Weights of a small contrastive audio-text model: encoder widths [128, 160, 192, 240], 15625 training examples.
Rows from block 3 of the audio encoder of a small contrastive audio-text model, named by matrix and row number. Rows with one number belong to one channel. Each number is 500 + 25 x the weight over its row's rms, rounded and kept within 0 to 999. All counts start at 0. Numbers have three digits each.
After each channel's rows are labels from the 100 clips, of 14848, where the channel reaches its highest value: "loudest" is the band of the loudest frequency at the time of the peak; "top examples" is what is common among them. Only what is clearly more common there than usual is listed. The data: read English sentences (LibriTTS-R).
# convs1: first pointwise conv (encoder.blocks.3.convs.1.weight, 160x160x1), inputs 108-159
# convs3: second pointwise conv (encoder.blocks.3.convs.3.weight, 160x160x1, transposed), outputs 108-159

convs1.49:477532483433491455507468479476481457505512515517516486509519476470524511508511515544485506530535511497558462559495502529516480522465482489512485505496476502
convs3.49:498511513468471480522537510518499482470504521552477497475458473492472458483487484527492490490497523505538512518544499512498528447511505479527522475506503524
loudest: 250 to 500 Hz
top examples: the word "she"

convs1.131:523496533517494498530511487507516504483473507562527509474576566517442491529526507489489505489483509470465508496525485502507509514511507498486524473515514465
convs3.131:519489475514548497525454508503517534473516489547491488529474516497509463489502516499480516485491507515503523518471484488504529452521447520525521476540512503
loudest: 250 to 500 Hz
top examples: the word "was"; the word "he"

convs1.157:489521488482492493439497499451521555523489506445514459508452480513465495497515511460493485486522500520500512491499499508500468489515494495507480504506511480
convs3.157:490494490455470492506469500498505461503512507441489499490530491475480477484502439502425515529522486478493485528493545485499529543498516512516512540488495502
loudest: 250 to 500 Hz
top examples: the word "she"

convs1.59:489492506545525498516504499530474508519490494502461487500539487493510514519498506507500531533515513492491492505517498496485505525487505507490521502495512479
convs3.59:498522512474461468489499490515500490547533510532454501484522517528523514484514487525520490507511467494512492490528524480480547546506495498473500511485498520
loudest: 250 to 500 Hz
top examples: the word "was"; the word "he"; the word "she"

convs1.132:523475506472487503503500482490483435510496489554493476519509489497512508506504530546470527502523522524483513488487499521495474485485519519488496516504487503
convs3.132:503509494482507528484463521507512483547471490497547533483584519499512500503485504500482481525491527503472493495528483511500496481499514497454501479431499449
loudest: 1000 to 2000 Hz
top examples: the word "i"

convs1.73:520556526498501482483523523474503466514462497472540495515538530457493471512495516520483501455499481516543509491501509494531482546473527489532499512501506427
convs3.73:490502486474544480502532452471504499473489486572495480502532495489499480490489472463479536473491507453487509500510496478481540483505508561550537523480510484
loudest: 250 to 500 Hz
top examples: voice: female

convs1.105:507510495505514485523511505481524548510493511498493477505478497491487480480512529473456468487490451498504504513521592486497481516479484542542524528478501472
convs3.105:522492513507422486500505504502489452510490504528509501508530491503478521483491493477507499479496464498469553450537491528498458537507547530506494558500520491
loudest: 4000 to 8000 Hz
top examples: the word "said"

convs1.30:532476507502515520501542470481495530479507500464511544453484484495541479540459502473474500449487497526499497548442443538484532527516525503494510536516491500
convs3.30:497507493504502498491506490495486539541534508480483514442522473480545538476497476503516532457506477500505499465505467505482549526555500504510494548541530487
loudest: 250 to 500 Hz
top examples: the word "was"

convs1.16:528516476507524559464440499489491468538483514510475495485527463498530535512518465496456529524520514505515490458508512486515506488484460508496499512474487464
convs3.16:487507470497525526488515479485482496494494526512537475517518528452491478489495494458494500489492542492484499510474528496501513513491545502477503474496530470
loudest: 250 to 500 Hz
top examples: the word "you"

convs1.128:504514516537501504447463490470478450523500500513526527508537521474488495502472482502488466498487488480551516511499460484514511489440496495502501475514474475
convs3.128:522519511464428500511482501514493492505541509482536497472499515514512502519485507518531511515494518526491503506526505485481494509498559471506489489552501481
loudest: 250 to 500 Hz
top examples: the word "he"; the word "she"

convs1.22:482520471526516491489540493520524491501525511539497535506495456531512522494501491492535465450501482493484492476494497492516475509519481509503505476517480486
convs3.22:515488489483520543527513496510535540447496507462473505515427554485499509502489514469498471484527458496512551493551459495544512497500482448485498517486506484
loudest: 2000 to 4000 Hz
top examples: the word "she"

convs1.67:523511513539480492474511470474516463514476495497452487488559501500495497545497536512486522513474515500451525494501507487508493507486504530509499480478462513
convs3.67:531500509494432473530498500508489484506481488490496487479513481461487485483520461515472537515512500490480475512497535503495502482489544516525497521584490532
loudest: 250 to 500 Hz
top examples: the word "was"

convs1.98:495486487529509515480482452562558482468519519471592533512459507524487488533468524481534506481539515527510474498544415494508477490499520500472500510517466502
convs3.98:500483503474573533522482518505508532477491505496429472468584496458506478473511519530451500519511533501454501484523514498463464563510520511566499477487496531
loudest: 250 to 500 Hz
top examples: the word "was"; the word "he"

convs1.146:473488476470529517466525487490477472508471500512504555525506507471489542488489502480533513498521452509486500501477533493480478485511489499514504516469488494
convs3.146:514488468553493478483500505515503512488499509465477536472471478439528485471511529469499539508517482493503501503538545497474434527489469518496549505498494516
loudest: 2000 to 4000 Hz
top examples: voice: male

convs1.28:479484553508502521468502521503499522475526519568461518492462491526500535517514497493493427504543517480487468483452443471491515519464480513495540467523516552
convs3.28:505521474539515482489487492491482476516477474468488486515511491527513523512502520498512530487513479497468483498512471482514502511492495502482473504509503424
loudest: 250 to 500 Hz
top examples: the word "you"; the word "he"

convs1.92:493503485491495470474539522498511498499499481492481473486477487496482487476495526500485456503514521517498526488463471523506484591480491494494512536495512460
convs3.92:490490480497474480521495486483514472474492514460550542463531548498495480474509437501509509500502477481423536491467517458532537458525508521549503474521517505
loudest: 250 to 500 Hz
top examples: the word "was"

convs1.141:524472508508493497505517482454478520510492473503499490510524509494504492516487483452522471487484466480440531538555505521486486513476500513501485481522524477
convs3.141:510482509495461497503472501508533488494504492532508473475539507520503483476485475517481506502494501515502465526517449489458544480505501517567493484556524497
loudest: 4000 to 8000 Hz
top examples: the word "not"

convs1.139:484487540483513508548490530487509528493469527516525529509519475490477468453524505533469436520498506460517516568475476524485515490497519488512505479492506507
convs3.139:501485462536535486508508501510483523519503526527521503527529469528486510507521483516480474521513557484465532469424461537443482498501521503454514499513504476
loudest: 1000 to 2000 Hz
top examples: the word "i"

convs1.21:484558496459504507498521507473513478489526525532567493490534502518479518522496510541499481475504528510498493493456500496503485516470523496488492477512537506
convs3.21:498505484494501466499478509517495466502435512499542459475471509408523543514511528456539520494520520512468441472476469517519461517452491527450451466460457497
loudest: 500 to 1000 Hz
top examples: the word "was"

convs1.55:484480475518496513509518509468488496491491489518483512529511514494499512498509485538472547476495485490547565471484583498476492493492472492529476521498498520
convs3.55:519497495536489469501501485481516498490550478485460513506485536525491494511481528457501526482517512493503572520464462509563507509480512481445484520484483477
loudest: 2000 to 4000 Hz
top examples: the word "she"