Weights of a small contrastive audio-text model.
Model: 6.04M parameters, log mel input, encoder norm groupnorm, encoder activation mish, encoder depths [2, 2, 4, 2], encoder widths [128, 160, 192, 240], text encoder width 192, text encoder layers 8.
Training: soap at rate 0.0015, 4500 steps, batches of 512.
Data: trained on read English sentences (LibriTTS-R), 15625 training examples, 147.5 epochs.
Rows from block 4 of the text encoder, named by matrix and row number. Rows with one number belong to one attention dimension. Each number is 128 + 32 x the weight over its row's rms, rounded and kept within 0 to 255. All counts start at 0. After the name is the row's rms in percent of the matrix's.
# q: attention query (text_encoder.blocks.4.attn.q.weight, 192x192), inputs 0-63
# k: attention key (text_encoder.blocks.4.attn.k.weight, 192x192), inputs 0-63
q.15 091 [138 110 150  64 161 162 108 107 192 127 102 105  90 125 108 119  87 123  92 186 147 149 116 130 194 165 135 136 121 183 128 144 126 132 179 134 107 105 135  91 142 117  92  88 144 117 175 130 108 105 167 154 119 187  75 123 120  87 137 145  65 121  98 148]
q.16 097 [126 137  87 153 136 100  81  89 184 155 142 147 184 154  89  54 162 109 105  91 101 153 145 128 142 145 151 138  99  95 143 107 123 144 107 135 157  74 111 167  97 110 173 170 126 104 156 146 121 151 169 148 144 140  74 163 177 124 121  36  62 151 127  96]
q.17 091 [126 147 145 148 143  90 149 124 116 101 135 155 119 161  97 161 156 111 136 157 149 197  55  89 104 162 157 126 129 129 110 131 122 136 149 184  93  81  66 181 128 143 141  71 127 123 102 173  95 107 109 150  86  83 120  90 146 103  72 133 124 117 118 116]
q.18 093 [142 148 114  88 120  93 178 108  82  99 142 154 120  83  86 132 115 137 151  62 155 103 117  99  99 125 147 109  64 153 129 117 135 164 116 123  67  83 185 116 164  75 122 103 143 126 112 133 175 126  84 161  98 129 125 120 124 163  99 182 169 162 132 134]
q.19 100 [107 157 148 133 188 159  53  69  95  92 107  73  68 148 103 104 109 153 140 108 151 167 136 130 195 121 150 178 101 123 165 141 170 141  61 160 123 154 144 148 176 146 120 171 135 153 126 132 132 128 182 134 147 108 170  87 101 140 127 102 168 116 180 117]
q.20 107 [113 120 120 175 140 136 170 136 141 116  91 128  96  55 116 108 116 169 189 114 131 140  98 161 133 127 159 138 158  88 123 139 127  49 107 112 147 111 119 148 138 130  87 165 191 162 138 173 187 159 173 129 126 149 151  95 159 114 109 133 134 136  33 123]
q.21 111 [137 126 150 143 153 114 173 105 114 148 185  99 105 146  76 194 124 123  54 118 216 132 126 182 139  91 112 128 102 115 154  98 117 110 157 189 143  87 130 121 199 114 170 106 161 136 116 155 135 143 144 151 147 118 132 164 167 122 146 147  76 140 176 118]
q.22 099 [ 92 130 143 161 141 186 102 127 120 123 141  93 118 100 137 142 137 145 175 123 193 107 107 145  86 129 102 149 176 181 151 118  99 137 103 159 165 123 140 180 155 172 127 185 194 107 151  53 113 133  95 100  92 109 157  90 173 103 140 123 124 106 107 133]
q.23 091 [ 55 103 133 154 106  81 167 151 123  83 150 201 136 136 108 148 140  94 143 145 143 136 115  71 127 119 124 153 127 176  99  83 172 139 209 183 134 181 115 139 129 141 151 196 121 172  94 124  76 140 127  73 129 128 140 172 164  66 114 157  94 138 145 109]
q.24 100 [124 116 162  58 104 112 145 108 108 119 208 100 200 110 126  92 110 141 153 111 142 139 121 161 137 115 119 122  11 137 120  93  82  40 116 142 187  87 142  89 139 163  96 117 140 117  81  98 110 187 161 190 124 101 133 141 107 162 129 123 115 103 127 134]
q.25 094 [153 115  82 144 151 110 122 109  93 149 107 107 161 176 107  84  80  60 138 163 129  98  72 121 148 125 135 102 121 119 114 161  84 107 182  99  84 140  99 131 131 138 172 111 190 110 141 151 104  66 125 107 184 120 127 155 169 114 171 144  99 195 102 109]
k.15 103 [179 220  73  97 147  91 106 175 128  86 156 128 152 133  93 168  90 156 182 166 136  96 123  86  64 155  65 136 155 151 165 179 107 171 101 143  95 107 124 186 121 130 104 108 144  85 102 121  91 165 174 144 131  77 155 116 107 127  95 128 133 154 123  75]
k.16 102 [ 89 107 138 139  80 128 112 125  98 111 171 112 109 128  54 108 159 124 144 144 135 115 164 110  97 159 115 118 181 208 114  62 185  68 165 151 117 127 165 160 163  92 204 138 142 115 145 148 174 129 151 192  98 163 167 115 113 166 144 108 169 128 103 133]
k.17 099 [172 142 145  82 106 132 125 101 107 104  98 133 159  47 135  95 166 120 159  78 148 130 148 130 159 124 123  81 117 140 116 150 175  97 148 130  73 113 118 131 118 149 168 153  99 142 158 137 123 112 105 151 118 149 196 110 143  88 107 165 100 119 157 150]
k.18 092 [142 163 147 136 117 162 142  96 146 127  70 139 135  91 163 138 109 130 142 191 157 106  49 173 143 134 143 154 117 170 132 121 116  89 125 111 153 182  92 151 116 104  86 134 131 107 155 125  84 154 140 134 120  76 167 137 107 147 105 128  79 126 131 104]
k.19 099 [161 158 175 210 152 131 112 105 174  92 131 103  89 105 144  79 116  92  74 141 135  49  96 128  94 158 104 102 183 113 114 151  89 120  96 178  82  93 158 157  97 100 155  95 114 100 149 127 152 143 138 145  94 133  88 120 143 149 154 129 133 158 142  91]
k.20 116 [110 118 106 101 117 109 157  82 128 108 132  85 121 159 201  75 140 214  98 113 134 134 114 200 140 118 178 124 150 103 120  86  97 129 141 212  86 103 195 138 114 141 111 147 158 146 142 134 200 174 170 200 109 135  67 204 135 127 127 142 130 169 133 137]
k.21 116 [133 163  75  97 111 173 145 120 150 135 166 153  54  99 110 101  97 118 116  78 137  79 123 151 102 169  51 156  62 171 120 122 181  94 120 134 131  90 122 129 140 158 173 129 115 131 105 117 201 123 114 119  80 134 122  98 129 200  50  93 126 124 148 117]
k.22 095 [111 132 105 139 137 107 170 112 120 134 154 109 162  86 102 183 122 111 145 143 117 120 126 177 127 150 202 100 135 121 104 102 130 165 183 115 110  35 162 104 167  71  42  72  96 126 119 111 148 140  76 146 147 143  60 159 112 174 168 187 117 139 120  87]
k.23 094 [127 143  66 122 122 143 137  77 106  83 141 168 134 108 140 149 121 173 118 146 133 193 170 128 115  85 111  96  94 118  69 217 136 148 172 121 144  92 104 100 147 147 138 120 136 116 138 164 174  99 161 140  99 121 134  89 163 143 157 128 117 137 134 134]
k.24 100 [185  93 158 128  90  84  78 110 158  96 161 135 152 103 125 103 152  88 117 152 134 144 119 162 127 114 106  63 138 152  96  67 177 141  98 142 162 111 103 121 145 176  94 135 130 142 170  62 107 146  93 170 156  84 126 105 112 117  75 144 144 102 124 121]
k.25 085 [ 95 140  83 128 196 129 124 130 141 131 161  90 156 107 150 132  82 101 143  99 115 153 131 111 164 206 124 143 113  85 137 108 139 155 129 136  64  91 110 134 129  96 126  84 160 114 121 150 107 116 115  72 187 105 139 107 174 109 123 131 192 104 146 144]