From a checkpoint of a small contrastive audio-text model: encoder norm groupnorm, text encoder activation gelu.
Rows from block 5 of the text encoder of a small contrastive audio-text model, named by matrix and row number. Rows with one number belong to one neuron. Each number is 128 + 32 x the weight over its row's rms, rounded and kept within 0 to 255. All counts start at 0. After the name is the row's rms in percent of the matrix's.
After each neuron's rows are labels from the 100 texts, of 14848, where the neuron reaches its highest value: "fires on" is the input token at the peak. Only what is clearly more common there than usual is listed. The data: read English sentences (LibriTTS-R). In brackets: how many of the 100, against the usual share in percent.
# fc1: MLP up (text_encoder.blocks.5.mlp.fc1.weight, 768x192), inputs 0-95
# fc2: MLP down (text_encoder.blocks.5.mlp.fc2.weight, 192x768, transposed), outputs 0-95

fc1.159 084 [121 124 138 161 174 100 138 166  85 161  41 140 107 100 117 106 146 135 114 162 107 193 114  93  51 153 125 179 148  85 165 158 171 122 103 142 152  58  94 125 130  89 123 144 134 133  73 123 142 119 145 118 140 100 149 147 119 133 161 112  89 138 125  71 165 173 115  78 128  43 172 113  86 142 158 160 101 183  65  97 103 148  87 140 149 198 100 107 110  81 117 113 168  93 154 154]
fc2.159 053 [141  98 166 118 107 125 155 120 171  99 135 170 100 137  96 168 138 150 155 136 150  44 144 164 160  94 126  87 106 149 117 126 135 101 123 119 122 177 140 167  83 134 110  93 116 159 160 136  64  94 120 186  93 169 102 109 168 140 109 147 151  95 108 155 108 119 151 128 156 214  87 138 131 130 150  90 194  98 118 152 142 127 150 102 166  74 134 138  87 143 140 155 145  51  73 162]
fires on: "his" (10 vs 0.8); "was" (10 vs 1.1)

fc1.575 131 [112 125 108 110 145 151 127  92 133 182 130 103  93  68 148 173 125 123 180 126 116 151 148  97 104 126 149  83 157 141 186 125 133  87  87 132 126 102 140 164 103 148 178  97 182 113 110 141 157 156 155 102 151 126 151 194 156 124 117  77  56  88 109 101 160 157 151  81 124 146 155 175 126  56 125 152 127 147 151  77 141 118 187 100  84  76 131 169 184 174 131 136 142 105  99 166]
fc2.575 142 [125 124 150 146 159 142 177  85 117 102 126 102  97 171  88 100  92 156 139 153 114  95 118 180 126 128 132 186 116  90 125 159 124 124 129 111 117 146 109  88 138 138 107 121 118 107 108  93 147 140 149 160 154 125 152  92  92 132 132 134 145 155  90 153 137  98 118 134 114 136 114 132 136 193 173  96 129 129 197 135  48 201  99 131 162  77 168  84 105 153 118 120 133 125 131 104]
fires on: "his" (24 vs 0.8); "as" (8 vs 0.6)

fc1.367 102 [171 130 100 102 111 155  85  97 109 107 167 137 155  68 153 128 116 139  84  68 144 103 102 119 214  97 103 121 112 129  97 154 111 201 129 115 104 168 142  85  50 104 189 152 119 155 111 160 166 118 116 107 177  79 165 109 166 137  78  92 117  77 130 181 154  95 171 139  78 127 124 138 109 154  73 127 165 118  74 166 132 110 191  35 124 105 136  90 157 106  87 111 128 139 128 177]
fc2.367 089 [100 135 162 150  64 110 133  87 160 167  71 141 191 121 115 111 141  78 115 137  69 203  74 112 127 151 164 135 128  83 131 114 126 105 153 102 137 146  67 158 192 140 115 118  92 118 165 135 119 147 109 143  90 181  77 167 151 182 157 155 106 194 113 127 108 168  85 142 112 127 134 107 145  69 187 202 149 150 207 147 115  88  87 116 118 117 145 140 114 149 172 154 124 160 140 150]
fires on: "his" (40 vs 0.8)

fc1.92 102 [184 113 110 151 130  64 160 155 144  74 108 130 139 116 134  72  82 100 168 160 120 116 166 109 147 144 147 107 143 132  75  66 128 160 121 151  66  49 140 134 147 178 127  78 100 168 178 129 166  77 129  98 152 158 120 137 157 133  73  97 146 149  63 107 151 147 139 107  86 137 127 120 162 134  86 117 116 116 103 109 146 101 140 145 108 119 131 120 167  94  96 167 176 125 106 174]
fc2.92 063 [103 120 165 104 110 127 129  91 114 155  86 152 128 132  77 158 120 107 127 139 162 182 124 122 131 139  58 168  68 112 174 146  99  95 197  80 127 171 110  79 107 134 158  59 116 118 148 119 142 121 169 147 145 106  90 125 146 134 185 140 120 132 164 193  46 105 139 103 122 135 150 143 109 151 121 135  72 134 152 133  59 145  93 121  94 133 123 147 161 110 199 155 137  73 141 102]
fires on: "more" (17 vs 0.2); "a" (10 vs 1.8)

fc1.22 098 [177 148 139 177  86 123 153 156  89 145 139 126 174 140 128  86 123 139  91  95 136 100 182 120 116 130 123 177 106 110 133  62 166 147  80 168 117 137 163 131 105 135 170 185 104 199 158 119  92 118 144 113  63 115 109 151 158  99 141 116 122 135  99 139 127  64 131  92 159  98 134 139 146 213 100 118 148  79 175 111 156  92  48 131 127  76 153 124 152 188 152  88 124 166 111 140]
fc2.22 085 [127 109 103  85 138 111 111 108 178  81 131 149 147  94 118 115 159 153 173 153 129 125  77 120 158 154 170 132 163 111 126 157 123  83 125 103 110 149 132  96 152 144  96  97 161  79 110 107 148 177 128 156 179 116 123 106  86 140 133 157 140 104 180  69 150 146  89 126  84 145 136  58  98  92 135 152 155 133 135 168 116 138 150 159  80 184 131 114 142  33 103 104  98 125 144 123]
fires on: "more" (7 vs 0.2)

fc1.716 088 [ 80 146 181 139 177 116 102  88 118 156 131 131 145 115 165 147 166 189 113 116  93 139  98 141 108 112  91 201  60 149 166 137 183 112 119 135 123 100 144  96 146 151  93 120 103  85 183 151  92 165  63 151 141 108 105 103 205 153 108 120 151 160 110 141 150 131 133 112 168  60 125 169 179 189 137  82  90 109 153 136 128 104 163  99 167 167 131 118 118 141 145 114 136 113 139  94]
fc2.716 056 [112  99 124 128 106 127 148 142 113 113 137 132  89 152 100  83 122  54  95 161 167 137 124 171 128 164 101 103 118 131  71 170  97 139 114 112 117 157 155 139 103 191 141 131 176 154  98 105 160  75 164  89 143 130 212 131 128 122 180 125  94  68 105  97 189 111 192 133 133 167 179 152  95  89 137 128 138 102  98  68 168 113 113 108  67 131 111 128 119 138 115 136 141 110  81 100]
fires on: "'" (52 vs 0.7); "of" (30 vs 1.9); "a" (8 vs 1.8)

fc1.281 087 [162 190 163 143  95  88 144 116 145 114 181 168 121 180 170 153 116 180  82 104 102 123 151  72  74 142 162 126  85  94 157 124 142 130 156 181 103 160  88 122 126  81 154 148 140 102 114 144 121 154 160 145 119 109 160 140 152 100 115 131 160 122 126 130 128 140 131  96 116 148 128 112 115 137 205 144  67 128 134  69  93 115  65 184 215 100 175 108  41 127 127 112  68 180  84 115]
fc2.281 054 [133 109  88 108 141 136  75 144  96 167  94  98 165 148 121  85 172  96 153 129 143 136 139 184 147  95 116 117 210 108  98 118 104 116 137  80 115  98 174 131 172 147  99 138 132 100 145 115 129 115  74 138 144 135  82 127 103 123 112 111  89 117 164 113 118 161 101 112 120 122 161  82 191 139  96 122 144 101 153 171 112 176 106  61 104 175 117 130 182 137 111 135 156 105 157 122]
fires on: "more" (8 vs 0.2)