python train.py --model="contrastive audio-text model" --dataset="read English sentences (LibriTTS-R)" --train_examples=15625 --time_shift_ms=100 --n_mels=64 --hop_length=160 --input="log_mel" --spec_augment=false --win_length=512 --tokenizer="word" --vocab_size=8027 --loss="sigmoid" --embed_dim=256 --encoder_arch="quartznet" --encoder_norm="groupnorm" --encoder_activation="mish" --encoder_weight_standardization=false --encoder_depths=[2, 2, 4, 2] --encoder_kernel_size=11 --encoder_stem="single" --encoder_widths=[128, 160, 192, 240] --text_encoder_causal=true --text_encoder_width=192 --text_encoder_layers=8 --text_encoder_norm="layernorm" --text_encoder_norm_position="pre" --text_encoder_activation="gelu" --text_encoder_mlp_ratio=4 --text_encoder_head_dim=32 --text_encoder_fused_qkv=false --text_encoder_bias="none" --text_encoder_qk_norm=false --text_encoder_parallel_block=false --text_encoder_inner_norm=false --text_encoder_drop_path=0.1 --text_encoder_positions="learned" --init="trunc_normal_002" --residual_init="zero_last" --optimizer="soap" --beta2=0.999 --learning_rate=0.0015 --beta1=0.95 --shampoo_beta=0.999 --eps=1e-08 --precondition_frequency=10 --max_precond_dim=1024 --one_sided=false --adamw_lr_other_params=0.00092 --max_grad_norm=3.0 --cautious_weight_decay=true --max_steps=4500 --batch_size=512 --epochs=147.5 --lr_schedule="cosine" --final_lr_fraction=0 --warmup_steps=900 --weight_decay=0.2 --adamw_weight_decay_other_params=0.01
Rows from block 3 of the text encoder, named by matrix and row number. Rows with one number belong to one neuron. Each number is 128 + 24 x the weight over its row's rms, rounded and kept within 0 to 255. All counts start at 0. After the name is the row's rms in percent of the matrix's.
# fc1: MLP up (text_encoder.blocks.3.mlp.fc1.weight, 768x192), inputs 0-63
# fc2: MLP down (text_encoder.blocks.3.mlp.fc2.weight, 192x768, transposed), outputs 0-63
fc1.577 112 [153  99 112 169 151 123 122 159 164 136 126 140 119 168  98 120 144 110 135 105 154  84 127 127 120 137 138 119 154 112 118  85  87 133 166 108 143 146  98 148  95 151  81 156 115 134 107 118 155 152 118 175 154 155 110 127 164 135 137 109 127 129  92 107]
fc1.578 103 [118 174 143 123 139 105 125 139 137 156 112  84 154 119 155 144 183 125 106 116 103 117 112  90  68 109 150 166  98 141 123 114 144 163 125 151 127  94 123 150  91 112 173  97 132 128 126 103 146 115 116 121 115 120  88 163 120 145 127 129 134 116 126  84]
fc1.579 094 [136 186 114 155 167 173  93 124 137 144 124 144 113 100 143 122 160 158 104 110 167 155 163 131  96 119 139 145 155 123 161 117 149 121 148 126 127 114 161 141 105 144 146 105 102 115 147 122 117 140 142 172 107 114 130  89  99 150 120 134 154 138 141 104]
fc1.580 116 [113 149 194 111 108 101 170  95 146 150 144 142 153 123 156 123 115  89 100 123 116 154 130 141 117 166 180  88 101 119 121 139 172 164  94 119 183 161 113  94 152 147 116  97 133 107 141 148 114 147 134 152 110 170 175  74 180  96 139 129 131 142  77 147]
fc1.581 105 [ 97 142 165 122 133 155 138 138 116  90 113 127 152 156 118 103  84 136 151  95 125 154 116  66 132 137 117 165 127 117 111  82 144  98 132 159 128 182 135 149 126 159 122 156 134  96 126 105 154 117 138 141 122 112 149  94 139 130 188 129 162 150 157 127]
fc1.582 093 [143 127 142 136 118 132 162 100 107 128 140 148 152 117 126  96 127 133  92 145 141 140 135  96 116 130  95 151 116  96 141  94 145  81 100 101  82 149 136  91 169 174 133 129  87 157 111 118 135 123 142 144 131 108 109  75 152 146 157 154 130 115 129 122]
fc1.583 095 [125  86 127 114 155  93 146 126  89 128 140 137 100 102 107 119 147 128 122 138 126 160 105 120 125 132 109 118 126 116 160 145 153 119 129 149 120 135  98 163 109 104 152 114  94  98  83 108  98  96  98 142 109 139 163 151 158 109 119 133 125 102 148 159]
fc1.584 098 [119 131 157  92 132 144 133 128 118  96 122 128  95 154 148 168 131 113 149 116  87 128 170 110 130 119 154 108  75 107 101 125 142 101 130 142 113 122 154 139 102 129 160 147 164 149  96 162 143  89  98 150  98 142 126 139  77 128 101 147 110 104 157  97]
fc1.585 085 [138 132 112  74  84 109 115  90 143 125 127 104 101 132 141 143 139 151 128 152 120 119 131 110 144 190 119 166 135 105  97 130 144 161 161 138 175 117 125 145 146  99 166 176 128 112 129 125 151 103 113  93 139 117 136 151 132 146 164 138 100 145 124 105]
fc2.577 084 [ 86 138 168 106  94 108 112 117 113 144 126 130 156 131 117 143 152 124 125 124 106 132 157  95 153 136 126 127 125 151  99 125 143 154 123 144 128 104 172 109 134  71 147 118  75 118 135 135 101  94 130  99 128  77 125 122  94 158 117 166 161 122 158 128]
fc2.578 075 [120 108  96 110  87 142 106 123 110 108 133 150 109 130  94 126 106 109 139 139 153 159 187 164 208 153 123 126 140 101 105 138 143  80 124  97 130 126 128  96 134 148  55 148 137 113 159 139  93 127 133 113 131 160 121 107 125  93 100 125 100 168 145 155]
fc2.579 071 [122  81 150 107 104  82 148 126 114 115 117 102 137 158  83 149 127 116 158 165 117 111 110 168 167 110 124  87 107 117  98 159 138 127 122 117 113 108  88 148 136  99 143 168 133 131 145 130 140 109 108 129 164 135 121 112 109 100 119 103 117 112 115 168]
fc2.580 098 [115  94  91 138 140 128  80 149 138 106 117  95  86 133 130 125 157 155 137 107 137  84 155  89 151 138 101 161 128 115 162 125  85 130 137 156 135  87 146 137 136 113 106 153 156 134  74 137 148 116 108 118 158 139 126 152 106 141 121  95 130 109 122  93]
fc2.581 139 [155  99 124 133 109 106 139 137 169 162 163 132 116  90 150 172 134 130 123 120 141 135 163 164 150  98 148 109 121 134 140 120 122 133 111 127  92  76 155  93 139 128  96 105  98 167 124 124  74 129 151 158 123 116  94 127 122 130  81 134 102  99 100 115]
fc2.582 071 [151 111 121 130 140 136  91 177 129 115 123 101 115 153 130 166 128 128 155 124  78 111 113 149 119 116 153 102 136 156 101 163 109 164 131 149 167  84 128 172  96  80  86 126 152  95 154 130 114 120  99 118  98 134 132 172 115  99  89 100 105 127 120 132]
fc2.583 112 [117 157 112 146 105 152 147 121 172 125 101 111 153 149 119 158 112 139 129  93 106  87 110 115 191 128 153 122 115 151 121 121 126 132 127  87 155 112 142  79 173 119 142 156 125 135 159 126 135 163 108 113 138 123 109  94 116 156 123 148 176 164 104  83]
fc2.584 071 [134 153  91 162 108 128 124 133 119 125 113 143 137  93  85 102 147 128 124 126 141 126  80 160 153 125  88 133 189 139 140 164 104 140 155 128 165 153 115 113 143 116 123 144 111 122 157  81 121 153 142 152 133 111 107  98 120 139 147 135 168 158 128 131]
fc2.585 055 [149  93 116 159 128 149 111 169 101 122 139 145 134 139 131 123 130 109 109 120 140 134 132 116 111  97 125 109 107 148 140 122  83 101 102  80 120 123 103 117  88 151  90  90 126 118 124 107 146 144 126 170 113 137 156 104 122  97 125 125 143 106 120 167]